A small model that answers yes/no questions on an image's attributes, trained from scratch: 64-pixel images, 101725 training examples.
Rows from block 4 of the fusion encoder, named by matrix and row number. Rows with one number belong to one attention dimension. Each number is 128 + 24 x the weight over its row's rms, rounded and kept within 0 to 255. All counts start at 0. After the name is the row's rms in percent of the matrix's.
# q: cross-attention query (fusion_encoder.blocks.4.cross_attn.q.weight, 192x192), inputs 0-95
# k: cross-attention key (fusion_encoder.blocks.4.cross_attn.k.weight, 192x192), inputs 0-95
q.4 092 [143 101 131 138 123 130 115 144 160 134 121 130  94  92 122 120 134 146 131 111 126 134 124 135 135  82 120 133 175 111 136 151 169  88  87 100 117 151 147 116 124 137 170 138 123 123 132  99 142 124  75 122 141 141 138 132 184 120  97 177 116 137 152 158 156 169 144 135 114 121 127 148 136  97 117 135 119 206 142 139 148 136 105 115 151 148 170 125 170 120 164 105 135  85 146  50]
q.5 079 [118 105 134 131 183 120 156 123 132 118 101 106 151 156 152 113 119 100 123 111 114  86 126 146  99 119 104 143 138 155 134 121  93 182 155 124 161 137 132 143  98 128 145 151 143 149  99 153 143 136 178 116 130 147 133 123  91 128 151 104  81 156 101  98 125  80 125 108 144 123 113 133 126 111 136 121 139  60 126 107 131 153 134 160 139 127 101 123 133 179 113 143 158  96 131 134]
q.6 084 [154 108 146 121 159 154 137 108 155 130 144 122 108  98 156 126 159  97 146 143 154  91 114 126 135 165 130 143 160 149 136 128 116 162 144 124 140 125 162 183 130 128 127 101 109 128 151  92 137 151 144 133 141 176 115 121 109 114 144 136 109 115  54 136 151 119 132 136 120  93 137 122 155 134 116 160 136 143 150 105 166 111 109 156 152 144  77 138 109 156 128 134 142 160 107 126]
q.7 082 [127 124 126 138 117 157 135 139 155 154  93 127 159 124  78 130 124 166 125 177 101 119 127 127 109 139 136 169  95  83 119 113 119  82  82 119  93 139 140 108 139 122 158 115 119 184 171 117  95 130  81 131 125 109 134  85 131 142 113 169  84 149 130  96 128 153  98 115 109 138 129 143 108 147 122 153 117 140  91 102 120 142 111 135 144 141 147 139 165 121 122 151 103 129 129 121]
q.8 079 [118  72 142 139 119  94 174  96 122 112 157 126 131 118 166 172 119 121 110 134 138  85 136 116 136 139 157 152 172 119 107 128 131 134 122 119 140 118 132 149 137  99 182 151 158  88 114 111 148 132 132 122 140 143  72 130 137 103 142 143  78 128 160 117 106 159 159 139 132 138 125  90 129 100 105 140  82  81 128 112  97 133 140 133 117 111 102 140  93 141 124 151 108 126 136 131]
q.9 094 [129 152 101 165 115 146  98 147 136 163 137 134  97  47 116 147 128 123 116 137 155 130  96 108  98 110 160  84 154 188 131 120 106  98  62 149 121 151  86 122 120 149 120 119 129 147 135 111 153 110 159  97 103 131 111 134  99 119  91 158 109 119 140 161 159 135 113 110 126 127 152 109  79 116 174 145 135 174 114 133 105 114 137  85 156 110 107 117 128 127 104 166  92 148 109  96]
q.10 080 [107  97  79 107  85  98 111 140 157 151  96  95 140 117 142 136 130 134 135 104 130 141 109 143 137 108 149 116  97 103 133 139 152 123 144 125 137 112  99 104 105 106  94 160  94 152 129 117  93 165 121 105 120 121 127 116 162 118 111 161 130 182 141  79 126 131 130 129  95 117 141 151 127 112 100 113 127  72 157  84 113 168 122  68  92 134 107 125 154 115 187 137 146 118 148 131]
q.11 098 [124 179 146 110 135 134  91  82 124 150 140 144  83  76 161 173 138 128 104 106 110 115 127 119 117 128 133 139 183 110 146 124  89 117  78 154  98 145 131 123 121 113 109  82 134 122 117 131 118  78  97 114 111 117 104 108  59 137  72 158 105 145 111 158 106 168 149 126 107 129 138 107 124  58 136 137 108 133 127 103 154 110 153 148 116  91 106 120 147 147 120 159  69 121 143 114]
q.12 082 [ 98 139 142 129 117  75  92 161 118 101 112 102 123 144 116 128 162 137 125  99 106 115 104  94 150 170  82  90  86 118 126 123 108 123 118 112 131 116 104 114  84 153 133 157 127 173 176 106 169 149 144 134 122 155 111 122 127 112 172 110 118  97 140 132 173 127 145 112 124 121 122  91 127 192 137 102 112  81 119 160  81 118 131 132 134 137 163 136 130 129 156  91 158 124 134 143]
q.13 090 [117 118 145 139 150 163 102 168 120 145 136 132 128 140 112 130 102 165 110 132 129 167 123 143 129 132  92 103 143 133 154 181 112  86 109 136 129 169  94  99 123 156 121 190 163 149 161 106 152  71  88 141 127 129 153 135 145 132 129 150 108  99 145 136 147 102 126 132 108 147 139 135 130 125 110 137  92 105 144 155 131 147 177  85 102 121 126 129  73  96 159 116 115 140 109 130]
q.14 083 [118 116 120  88 111 189 150 125 130 153 111 117 134 106 152 142 170  99 115 112 118  90 138 128 134  97 137 152 161 147 122 116 129 154 140 128 170  98 114 136 105 123 136 106 110 114 149 171 123 160 126  80 142 166  95 117 104 123 122 136 108 136  62 111  85 140 138 141 125 126 105 122 128  84 152 135 116 122 180  95 143 120 130 165 129 138 116 134 127 154  81 160 136 141 146 129]
q.15 087 [142  63 130 109 140 107 165 167 118 109 128 160 123 131 151 153 149 107 103 141 123 108 133 120 139 112 132 105 109 135 158  95 115 175 184 156 146 133 148 145 117 122 131 101 160 123 113 107 152 117 117 160 120 114 138 116 147 100 156  46  94 134 129 112 105  82 135 108 176 122 138 148 162 159 136 124 143  92 172 104 144 121 125 104 156 150 136 131 128 158  96  94 147 134 106 144]
q.16 082 [112 154 134 147  98 124  88  78  98 102 140 149 113 133  93 165 110 151 115 122 152 181 144  81 135 138 130 206 144 141  94 142 116  75 127 113 100 106 128 122 147 138 134 141 158 148 133 126 110  92 148 139 107 127 127 117 118 147 104 123 164 110 122 144 115 135 132 119 189 121 109 118 171 134 190 156 116 132 134 158 143  82 140  85 119 128 125 121 136 140 124 125  98 167 120 156]
q.17 111 [ 99 124 157 146 118 121 124 145 122 134 110 146 163 179 132 112 108 173  98 111 141 137 147 122 125  98  98  92 117 137 105 176 153 127 158 126 190 108 135  86 159 122 138 154 157 152 112 124 136 137 124 172 157  93 166 108 155 140 121  94 148 122  98 114 129 115 120 148 153 136 128 127 163 156 140  96 143  81 107 121  98 107 136 114 104 115 128 150  71 131  79 130 134 147 124 161]
q.18 071 [137 117 160 101 145 142 128 116 128 142 140 112 129 133 121  95 143 120 119 150 138 165 150 143 157 115  67 153 157 154 115 169 148 128 171 155 111 111 147 121 134 118  95 110 143 140 128 139 106 152 128 105  94  91 191 139 104 140 171  97 121 155 115 114 149 169 124 112 106 154 102 117 132 156 131 100 139 121  98 104  57 159 150 110  98 110 106  73 136 116 100 158  93 102 139 122]
q.19 074 [146 116 118 159  99 125 150 157 172 113  82 129 143 143  72 107 117 133 132  92 158 131 115 117 153 115 119 108 131 100 107 145 115 116 158 142 146 125 123 156 126 100 111 156 120 123 131 149 148 160 159 134 116 131 124 114 140 136  69 110 172 143 102 100 150  88 162 109 140 120  89 118 153 127 117 114 115 134 134 136 113 155 130 182 123 129 119 143 144 145 109  70 146 144 120 145]
q.20 086 [136 150 115 103 116 157 123 135 138 119 102 107 132  81 112 145  99 141 124 117 105  87 102 144 120 165 133 161 117 127 136 120 127  85  73 118 111 124 135 105 117 124 131 138 148 151 145 122 132  94 136 123 144 121  99 137 143 123 122 154 141 124 107 135 150 162 126 112 142 118 130 140  82 123 145 115 110 210 126 109 161 102 168 147 143 116 143 134 140 110 147 135 127 120 144 110]
k.4 095 [112 119 111 139  99 103 157  95 142 154 133 130 148 114 121 106  79 116 124 115 145 116 104 132 171 142 138 131  87 132 124 149 123 172 149 101  88  89 115  83 158 118  99 101 114 121 100 147 141 125 110  83 143  98 108  96 126 130 141 109 115 138 115 146 128 114 159  69 125  97 110 176 152  91 131 141 112 162 159 115 125 106 124 156 135 151 113 168 126 156 119 142 112 138 150 161]
k.5 098 [174 162 129 133 141 147 139 167 145 156  95 142 127 146 130 138 140 154 196 110 143 136 109 148 149 128 141  77 123 139 134 118 153 133 100 131  84 114 155 152 125 116 131 123 112 123 144 123 142  99 119 146 109 100 133 138  92 131 162 115 132 174 159 148 173  91 123 143 153 105 117 136 131  82 104 128 169 151  90 138 137 119 165 124 149 150 137 132 106 140 160  99 153 169 170 121]
k.6 102 [128 115 133 154 145 125 148 135 148 123 139 145 144 107 135 127  93 145 154 168 131 121 136 126 124 118 119  81 146 122 103 124 148 123 124 174  79  83 158 133 138  91 164 160 144 119 102 117 170  42 132 121 117 140 129 128 125 142 113  89 137 117 104 134 112 153 103 139 156 108 102  98 133  95 112 143 150 118 126 130 126 114 145 148 144  74 134  75 145 103 118 148  95 125 164 139]
k.7 096 [151 134 165 152 122 133 185 159 126 144 148 114 123 168 133 136 123 138 163 126 119 116 115 142 104 111 159 150 111 107 128 124 179 134 107 119 120 125 152 103 101 137 138 105 157 165 141 139 162 145 107 127 142 122 125 139 102 128 174 116 161 163 183 132 103 104 135 138 170 130 130 162 105 140 108 102 114 157 160 152 100 134  69  99 116 152 141 163 144 123 173 152 124 145 123 136]
k.8 083 [ 79 126 121 152 188 113 168 105 105  91 125 123 140 124 138 126 155  94 205 142 127 155 142 155 178 106 147 148 142 149  91 133 128 172 160 132  99  81 168 141 147  89 110 149 158 108 142 111 132  96  93 155 135 101 121 115 131 117 117 165 139  99 119 154 108 125 122 155 171  93 114 150 175  99  94 140 104 146 160 143 141 105 150 142 121 138 135 127 152 111 104 120 123 105 107 119]
k.9 094 [130 130 114 185 171 127 108 130 177  99 116  83 136 142  96 121 138 134 111 145  84  86 135 168 118 123 138 161 130 103  90 166 153 151 135 104  98 112 155  98 134 131 125 146 161 119 151 103  76  92 131 154 109  86 136 128 111 129 142 150 166 144 156 135 144 140 145 124 126 177 128 121 150 188 118 128 143 103 139 119 148 116 107 124 120 130 131 213 136 100 114 117 153 120 118 169]
k.10 086 [102 135  82 136  77 140 119 118 148 137 135 156 148 151 169 143 106 162 180 142 152 193 116 132 150 105 144 187 160 120 117 107  97 164 142 134 108 121 127 126 132 142 112 142 133 142 105 141 174 194 107 124 132  93 158 110 116 153 133 116 149 126 137 149 132 109 160  68 160 117 135 153 114 166 151 113 111 134 152 138 108  91 111 144 147 127 169  99 158 144 117 120 123 164 136 124]
k.11 098 [117 107 119  82 125 114 110 110 132  86 149 146 142 112  94 122 132 109 154 153 115 112 166 133 166 137 136 121 135  85  91 122  96 141 140 169  92 135 127 137 114 129 137 117 140 120 122  82 150 118 146  90  79 141 136 110 126 103 112 107 143 114  84 146 156 162 140 131 146 125 130  86 157 127 142 131 118 125 108 129 105 106 152 143 145 136 113 121 116 107  81 125 146 126 105 146]
k.12 082 [105 144 132 119 127 135  95  66 148 138 113  74 120  76 129 145 157 159 134 101 129 123 108 122 105 140 146 138 114  98 159 133  99 142 139 113 110 167 117 126 120 147 127 152  82 129 156 138 145 184 155 165 151 187 104 104 149 113 174 136 135 142 116 121  95 130 159  97 103 136 135  99 109 163 143 120 106  95 128 133  96 123 143 124 169 151 129 112 123 125 145 150 126 131 109 125]
k.13 096 [121  92 127 144  85  78 105  83 139 157 151 142 110 158 115 122 119  78  76 140 151 115 161 108 127 120 122 145  91 106 115 143  77 157 107 103 109 119  99 112 144 123 127 106 126 118 125 137 115 155 105 100 130 118 135 131 139 144  90 106 101 118 109 122  75 131 169  88 131 133 128  87 124 143 121 132  87 102 146  99 145 131 100 113 157 140 127 127 105 156  89 167 123 116  93 136]
k.14 092 [104 124 129 126 134 114 108 153 143 133 126 170 145 127 124 127 118 159 121 173 126 122 153 150 174 133 146 112 162 150 101  84 145 170 132 149 130 142 179 138 173 125 119 147 138 109 135  83 138  59 104 126  97 124 155 113 131 115 112  99 121 111 126 167 161 121  71 123 161 105 107 113 129 113  91 141 136 130 154  98 134 104 170 165 143 140  85 119 128 111 116  94 123 125 151 118]
k.15 085 [142 125 131 140 172  93 100 158 148 133 114 112 131 119 164 134 110 166 130 142 135 163 117 135 139 152 106 117 137 116 116 131 140 133 127 126 127 128 105 123 124 120  97  76 152 101 117 137 158 140 140 102 137 143 143  94 133 117 133 110 130 119 130 122 167 146 117 178 123 131  97 128 110 116  99 107 132 135  89 106  92  83 130 106 139  99 109 130 127  97 110 113  95 134 143 135]
k.16 112 [128 128 159 145 136 109 127 111 162 124  94 132 122 199 136 124 139 149 151 136 138 129 192 153 139 107 115 147 140 143 114 142 127  91 162 154 182 151 114 135 153 122 122  81  95 119 132 133 117 136 110 130 104 117 127 135 116 133 132  98 120 161 111  96 205 125 133 127  91 151 130 104 145 137 138 157 105 133 178 148 142 121  91 105 177 111 116 163  89 128 121 135 128 150 101 124]
k.17 108 [154 140 146 122 155 172 157  92 132 141 113  79 147 198 117  71 122 144  98 123 131 137 150 166 132 154 113 129 145 137 153 135 103 134 133 145 171 130 106 143 192 119 127 113 154 127 131 132 135 119 164 101 136 115 163 134 118 129 142 108 128 119 125 121 165 155 142 124 142 170 133 146 127 125 135 151 112 149 150 179 137 123 145 129 136 154 151  97 121 156 156 135 142 145 140 140]
k.18 168 [143 127 143 153 165 130 150 134 162 124 113 116 137 175 124 120 127 141  94 136 149 124 206 165 129 103 124 135 130 143 164 117 145  98 146 145 202  87 109 148 166 169 145 119 151 186 151 123 132 109 138 125 112 129 148 122 139 131 137 123 114 137 145 111 253 129 127 158 165 133 139 129 146 137 135 122 149 123 128 159 135 122 121 157 212 130 108 120 118 111 149 146 128 149 138 151]
k.19 125 [121 117 131 142 139 162 117 121 106 128 172 113 147  68 132 124 157  97 111 126 117 123  70  73 169 161 119 130 104 108  59 105 121 159 123 115  94 122 168 112  73  77 129 149 163 131 122 159 131 105 131 153 104 143 124 120 131 122 139 138 118 126 136 138  38 140 138 117 170 101 145 142 129 141 135 115 118 152 137 125 104 129 143 124  97 137 134 120 155 155 128 135 119 121 130 143]
k.20 184 [103 141 109 124 119 114  87 134  83 143 122 145 119  61 142 121 120 125 131 124 114 124  80  83 155 163 134 110 132 126  81 134 115 132 141 109  32 151 148 116  87 107 115 136  99 109 128 147 122 116 120 143 140 147 102 125 127 122 118 132 122 118 125 136   0 145 125 112 106 129 135 119 112 120 126  94 128 123 128  84  99 143 130 116  82  94 123 118 141 120 126 118 134 133 126 139]