Weights of a small model that answers yes/no questions on an image's attributes.
Training: ademamix at rate 0.00065, 8300 steps, batches of 128.
Data: trained on aerial photos of the United States (SatlasPretrain), 101725 training examples, 10.4 epochs.
Rows from block 4 of the fusion encoder, named by matrix and row number. Rows with one number belong to one neuron. Each number is 128 + 32 x the weight over its row's rms, rounded and kept within 0 to 255. All counts start at 0. Numbers have three digits each. After the name is the row's rms in percent of the matrix's.
# gate: MLP gate (fusion_encoder.blocks.4.mlp.gate.weight, 576x192), inputs 0-47
# fc1: MLP up (fusion_encoder.blocks.4.mlp.fc1.weight, 576x192), inputs 0-47
# fc2: MLP down (fusion_encoder.blocks.4.mlp.fc2.weight, 192x576, transposed), outputs 0-47
gate.355 114:135114167164182081122129138142129133165150148108085143077084147137127126124133079120109145137165097148163085182086180136184025116143139125127135
fc1.355 071:113119149125089171116121098132179164131122106104164120183175125169111098153112142131120125103072176107123122055183094112109162129095166171137094
fc2.355 144:131153175146133167055162085089139178071104156112157166081151177128130084089119175132126113097159124124070115177157131097130124166154141103073125
gate.358 074:104097142143144056120143152145107154138181139098107134096096163132117124127120093096098143128142090166147114222091174144183030111138134116110107
fc1.358 193:102116118192123110156086119158138080138119115105100111159086122107147119118149166161137175151186102135158092158094116101134153156128149100159176
fc2.358 028:118158175114133197062143094089143181051110155156144157096186167141137086109099194145136080088158137113067108161163122106118175167127169118075135
gate.359 070:123108160157155058120160123138108139126164134130093158063088153150128117124113081099104143120162115169141107202080146140181055117149120160115125
fc1.359 178:127146100132103204135086123117156126140092117108150102177165115109137117146134168163160119123095150088118122053195113100092180150109161106157141
fc2.359 432:119151171133130170056157096095145168069113149127133174057154173138162087109096171132129096095183148131073111164149131092137129175175175110078116
gate.360 261:097106144161154064131124116168119112131156126122097141117075134139097120090132104116107165139165086165152113200071129131176073111119124131125152
fc1.360 289:134182104102124175126132110132145121103097137155163108168156105137096142115136172126153135110098154111077144035171073142098198098111106152122116
fc2.360 024:147156163155102178082130102132144171075120169142176122134118151186095071099082190124137103103123131121061094174164101096136141148105129153070148
gate.363 237:117107130163158075124140107134111131129155124113076144096067136131114120120129121117099160138165092171141108236079133125171072119159122144140141
fc1.363 030:112128141162156059113168095126120106114132150145100131075062131123085142110109094095079161097164094154110110187095124158187077090149112147088100
fc2.363 414:151101072122141087197098176176135080194127088124100086168077091115131172139143077108123153152100116130170135081078147176126094103103104140183117
gate.376 012:135140147131138123124176127119093138122215147124120147026117144123120105131140119178073136139141148170128097150125141116144099104164138210117075
fc1.376 007:148142143120165141109116138139245128133112124136134148101129143187139121132131091169121136134127140088111104100139156142134109091110135144108105
fc2.376 016:171151124179143153125148139157105126130140124182090156094112119236118119178140099097109085179112160134151096121187125118142122099155103160142118
gate.380 041:106128168150140101109123110157119150132139124084123162073101167144135103127129094114123151136156111158165089191084144136179037087137115142098117
fc1.380 087:116111177153167087114152112150136167137169126077128156099107176146110102104130101129116150144153087155160095199082164122162031106130140156125120
fc2.380 170:161145209123094160075167110099121160076134173118146165112211157112151063102122192148143085086168148132100126168181126132118153146161162115083115
gate.381 039:129119131183137105141115146165108136152124105095106140128061133136136127112138169133127183141177079151142112188092124108158106118118145110125164
fc1.381 137:123165109110084187124122137132140128110101123148184117164176131129122139145149125141151116118086167081093128015169118141097162125091119129116094
fc2.381 041:151111088134151085203103163178119094183141097108116094187086098109126157152147081104121155152087106133162128099103137174124099089078083136172122
gate.385 606:108121142170151071139133120161121112113147129121104142114075140124110126094131137118115172131174081167139117223074124132159083119129119125127164
fc1.385 938:094152108189130134139082110182143097119114114112123126184088119113112136097138199146164191139175078134119122155119093103117172134105129099153186
fc2.385 610:107140169127139165062148091087159181059106150117147171073153176096158092101102167138136111080160129131072120170136154106122123181166166099083119
gate.387 090:121110166160163087119133124145116123126152147122117154072082155119132112118135095123108159144165087167153101201076154146176048107132117116100122
fc1.387 278:139087168114165055117142131130114149142160133123091156060095142142120114113102085103097131132159103176162127230087158141180043107154123146114140
fc2.387 049:140119081122118098180102196189151091168124065167084098148099127142163144146107072107114111157115132119158138065112119152152120123137129157165102
gate.388 182:126099161132165059122145130150117134123159123131091161084083139158125140108119091096109154126165088166141127209069152160168061123134099153121136
fc1.388 104:121088162134186086149131141159137111127155144137077128088064139140135105102090130110142153119190103168143125215092161137157086123102105122120164
fc2.388 241:148110088126121083190104165170100081196152112128115082195093074141094167154160089118124155165089121127174133097117116160128117073077080149176137
gate.390 099:097112180151129097140140140162110128134176131091100138084104166146135101116126096109118141137162113171162120198093153129175035151114136120129135
fc1.390 150:131171101136126200104109127116148104134056116139148105166133109127146140169138126127125128124092177069104123014167137117095167122109147110132095
fc2.390 175:111160167119130189066161090086113183053117135153134171067176137172120092140096179130130104118154158129074115171176104082132175166142161123066145
gate.397 210:127096148142165061131149129133117129140165138119089145076085135136122117113122109114093148128162094176149118230079148139171062131151131134132145
fc1.397 075:082178099205122155129123110161143114116136124106134118187073130129112140111159185136161204130154095129117103129115084110123139112113128111147158
fc2.397 061:107161157144157174066152122145161169072076124120126143057135197106195099113111172123103114118139153135098109103107158134145125217146183079088092
gate.399 034:105165149172166101102136108138128118108144125113102158105035133142130144114123110095109185135160100166101088156088129123167081104143101142102124
fc1.399 100:144092150089171058128172133125112142140154139148092158073109139151114138115105077101105105121163118164153151221079160159166052113148103159136132
fc2.399 037:145174138127072116119157152133121126104147116188088145124161145207135084148068146131105086153165157109132129135185042073151168111163160167100125
gate.403 007:084184113185077186128094110157145104112077100121116112140102131119151109161159150158135169110129145080102100059150115108140144170085163079150113
fc1.403 027:176106137109137134138165143029105111133125144159114105109154117109144122150122108111076076118099194102154139099145143139131137160163143116127096
fc2.403 018:156126091134103079193121194178123085165149060166076085160084103172123144154139104097115112179109150115168146080112119159136144080147116154155101
gate.405 123:122114144149175071121148127153142132136156127133059135110069123154127140109125110117122153127189091158139137213078136128172083122153130156139156
fc1.405 092:129175107108086174100123115129129154104108136158195131150174133130106147150128142157164106125071166091079137054187096125095177122122115145119097
fc2.405 046:116136176126103161057174067095091144062129181123160141092176123163122122153128165143130090121152139121098122167179152090117131163124146125089159
gate.416 170:117103158147158056123138131151108145125160129111105153087090153127115120103114111115109151130168081172150111227067148136167054116137124131117150
fc1.416 207:163111166064121132104141148107130177147131137119141151092151150149148127160112062123112078130096172122137123074154189154140075097137126170105067
fc2.416 205:156099074123131090198105171179113075198138091126110086182087095127114172155157083110123153157095120131177136085100129172126111078098084151178117
gate.422 136:109150142173166077112131115171127132108161125138118161116058139135107131096127108113110198119164078149114095187077133132156060113121119133110143
fc1.422 186:143089169126158059133164126107115123132171123117061137075066106142150129142122098095093152122168124147180127227078138123165071139150134158142154
fc2.422 096:110144065133145124179081157157158083166104050167108104142095100156108172149097085103122144164098138120178138078076089125143138130095119159156122
gate.425 010:140060152122156051131183141109102150144168145124113140092127145133134107128117104105075115125140128202181126208075190148139108130160139135113099
fc1.425 007:124172101135118181122146122129130086130099110115112099164120119128146130127134154169180136152174126111099120109171094045122141140158156115167187
fc2.425 005:128133116160196135131134165148141128126122086158076134100000134144144128159124122090075136170118154133131114118123130137170099197130139117129074
gate.436 109:113093140159157063121154129131122120145158134126078131070093152136127111130107088098088135126156136190163130224086134136190048137140142137135125
fc1.436 118:119147092196152091106132103152128104123121107144057118130061109139132132138115144117108150126162130174120133195123105098165131146155167137177179
fc2.436 051:154132109125144097194111153149060086165159116116096095173115091158082141175177118119118159173069160141162128104122120157132138083073103128162143
gate.438 205:095152134172146092123120111188129118113135118123118147143062130131105156094128151110140200134181072155117123188080113134146110109117105141131166
fc1.438 059:130079152082111111114138114068094184105147129107204124095189156112118070117103104114118069120064097162123107184130147134075090130114130117073108
fc2.438 103:155137115127109111186128134144062091159178126131105110169125082204075134164157112129131130177103149114172133113148079125131170055093117165145158
gate.440 035:104130145164149071133135119157109125114161128116105150100078143117098141100127132110114170128169085166134119212063121136159083124133112132120148
fc1.440 036:152091126125166086137168157102099136107165147160106122051132144117128106152139079105071117124151163141124092159081170159162049136170130141123095
fc2.440 058:090179154144117186068152092105135171072116119183135165074157142193120092128091169131107108133145140116098112153161078067140186158157160141080136
gate.441 106:105090152119141053124125139153115133130161130112118163094091152148132124098113081120121137140159080188150133228074165149168057120122112131095131
fc1.441 037:116101132120158066117108133132130091086110121135113130106068082125142139115117127161146126156185079210143114213104139140143112099154100133098143
fc2.441 043:138128120098089116150130103104068111135177144147161103189164071193043164155147122148167127151115132131149151140169058092114189074095069180146169
gate.445 007:125100136132127071115174135115093136131189114137076149038075165142149124149131078098074129119161122163149120188089162135176070124169134144131113
fc1.445 088:100152115192129114128127124157130111136143121084100118145068124135134133140166155130121176136165099153145092145094123120159103126130147110151144
fc2.445 013:127183187114139205086159101137166166082089121133131128082160171128162099113100211125110113128121133110094110107153120139126153232115164107071116
gate.451 033:072136159189120097132132121189129138117156113083124123124089171145104119137150132111120199114146119144142106143070108150181061089104121150126134
fc1.451 022:146159142037121117124160092124136133128121132168128141153124078153117182110139111083099131113102105114106174100114080173124156075104083174109136
fc2.451 087:119160182143130170061156087086134166057113159129125172057165172148153080127100190134126094103157169139076118169156130100133137167167177108075126
gate.458 016:121116177154134055112135126174110162139183128111106149091091166146106117116114109108117167140150091157150100196080142139172045097133147152101133
fc1.458 254:111178082155100198131103111145150096116084116124151104198131103110126140122153203158157155131124123092089128059169080097087209134108131099162161
fc2.458 019:100152074161166125146111163178160122136100075163092109071061147127173138160125096098090129161096143133142110074089163156169084183118146108145093
gate.462 037:075101109171107120146147132146111134154151130092093102120083167146137136171151098117100152147152158127181098110086140149176065117123141124170121
fc1.462 034:099144100122103153146097091166148103113094099139146137205106108145130152077123205159209163144153081111098139109145065101087217133112101127147177
fc2.462 096:122173159153135170063158098114124151067113137155113158048126160191140088148100171119108099137151177126099107146154105086141146172158173128082126
gate.463 072:130102185126145072118133133135107149134183138107102161055107154124140099116106086114091127133147113172165102220096166127170040119143123142089112
fc1.463 114:152067180098142072125151147105105172123179138115118152035134159137140100145113061118084097126130127165170101196088176149169026123157122158101093
fc2.463 038:091104138107150141077142104076160172083107164095181154108141154073145131091116134152141145083160095143081127175132162117111112165148125106115117
gate.464 331:118111158137147054120142127162112155122166127127120159092084155145108133097115096107119154126158082167145119222068141150165044110128102152103134
fc1.464 344:120136153146155069109122118175113153113155123133139171112075148150099145088134094102104170127141078151111095181062147155170027100119091151102117
fc2.464 103:130112070116125092199093163164113079205150089137113083184090074142100175152148070114120148165099110118174142090102122153126129084093085157178134
gate.467 246:100140140186151102123115122184126127116144131110109148128074151130109125107131142131128187133177091152129099194090125117160080111126118129127151
fc1.467 178:119114118103093183136112112089132134116095107114188105145178125096137104138121142139149078129083139115113132074166129123072193135102139107130122
fc2.467 354:137109070131142087196099168174113077194134087140102090167082085132114175155150072110119151172090118126184136079098129159139108089095090148183121
gate.469 019:126128150153167095121129112185126104110137127113074140131074118146108126096132149103131177123204067157145114194104124120144129119138132112126181
fc1.469 039:129096159140160077119111126173114141138162129089102142113079143149106118107130109113109146137176094179159103211105161139161071103142131125105135
fc2.469 028:094180181099116165111130104104183178068105118116134187135158153077147081074085158127134106066148134099088143143121125119114139188158160125098106
gate.471 435:120107170135156056119135124151119141122163138124113161076093147137115128110114096101103152124160090174144118222072142150175043113137106152110133
fc1.471 463:150110125082107170130131143082136130153101134120130103131190114132160112177123123139133068131091193106145146062185137117106168150137158121151103
fc2.471 090:153087092136144069201106162167093070209159118095113096149109082113117181141182070124134148162112106126186138094099157156132118065101106141181135
gate.478 176:117128114165183094115157134139106133126139130109088147090067153152106117118130111133096137139174103184133099214079153117172041113157125120145151
fc1.478 159:138183114165188123095137100168144118113120134148108142145050099164129135095138139113132181129179095151122117148116116091142123095138104153158171
fc2.478 037:144124179128099145096176110067144221058174150089156182113175173104129081117114162145133108065147115128091114182154147097112136143168160111080138
gate.480 020:107136167178117120091125114135089142127150114105106150038061168138152118157133070129104150144117126151118088162094167129169030107121127134106059
fc1.480 065:088181102209115177114116095162153108109095099109123122206074120141125135119144187159170199126158097124099092114124078104105166113093132110140163
fc2.480 022:102141172130139158083138068060077172066119197122132153106160111168082093141157163150152122109114180127082137199172146119112170127120133108097157
gate.484 129:143083161155158071128136131132124140148168137115088128061108131134117105150122105145087126130156125168176081205077153122171053127152156148137134
fc1.484 029:170077133126171070153180162092105120114147150160069122090096103102142129112112133149105118154188137133141126214096152109141108151194135142130147
fc2.484 054:165098110108138092169113154163138124162145122113124106176109066076150144092133060123121124122115057114175140130130156171094115102166096162160094
gate.491 045:135097181145148101124127144143138166128161119091101158050102162156143071137087074127106113114166144161175072188108183127171008120154133165119120
fc1.491 186:150145123061109143122127146112117156129108123132172148115161126165114154145118089095119085116070147122113156074134127178127108100120088146087075
fc2.491 024:105085088125183134140089140157154123141074099142129123135108142061189163114133113115147153105131121125123123073049197172141095173136142114149069
gate.492 241:137082152138160057138131124126115126127156128113093154066103136140116117125116087111092136117172114175158106212065143146177052144157129139138135
fc1.492 069:124077165139166140117137118164181164173114108084104093171138160135107093109093188136145148126143099130135170174176142099126150071082182176162185
fc2.492 022:138173170113124142114150138109109211082173132137143147165151105124100062150130133131155128104095109134091156160179092141102224140164117111108150
gate.502 098:117107153157150066121143117150111150117172132115116156085088156131102123102123112111101158126154087179131106217072139136175034110133110151119130
fc1.502 059:136166092117119196117110120113132155095086112151180141171161131146126144137099181152194128127127118083069153096164091137061203132135077126124140
fc2.502 043:079151152130136186063136079108174180064080145115166155070161186110161113103095189161125126095156124127061117157141126108116132186135170090071128
gate.504 107:134068143123152060131160142114115168139182143102116157035130160130138099132117107114069120126130129211182125181084160164140101129149140135120105
fc1.504 071:121202111133104192120109112145144094113094112160141106230126094129115176121141151135182140130123112032069137072172091101114159125098100121133150
fc2.504 043:112148114140142148128146118133090128123136072182115121097105123255111127175110144111085133208086151123134119124137096103141168122108131151114142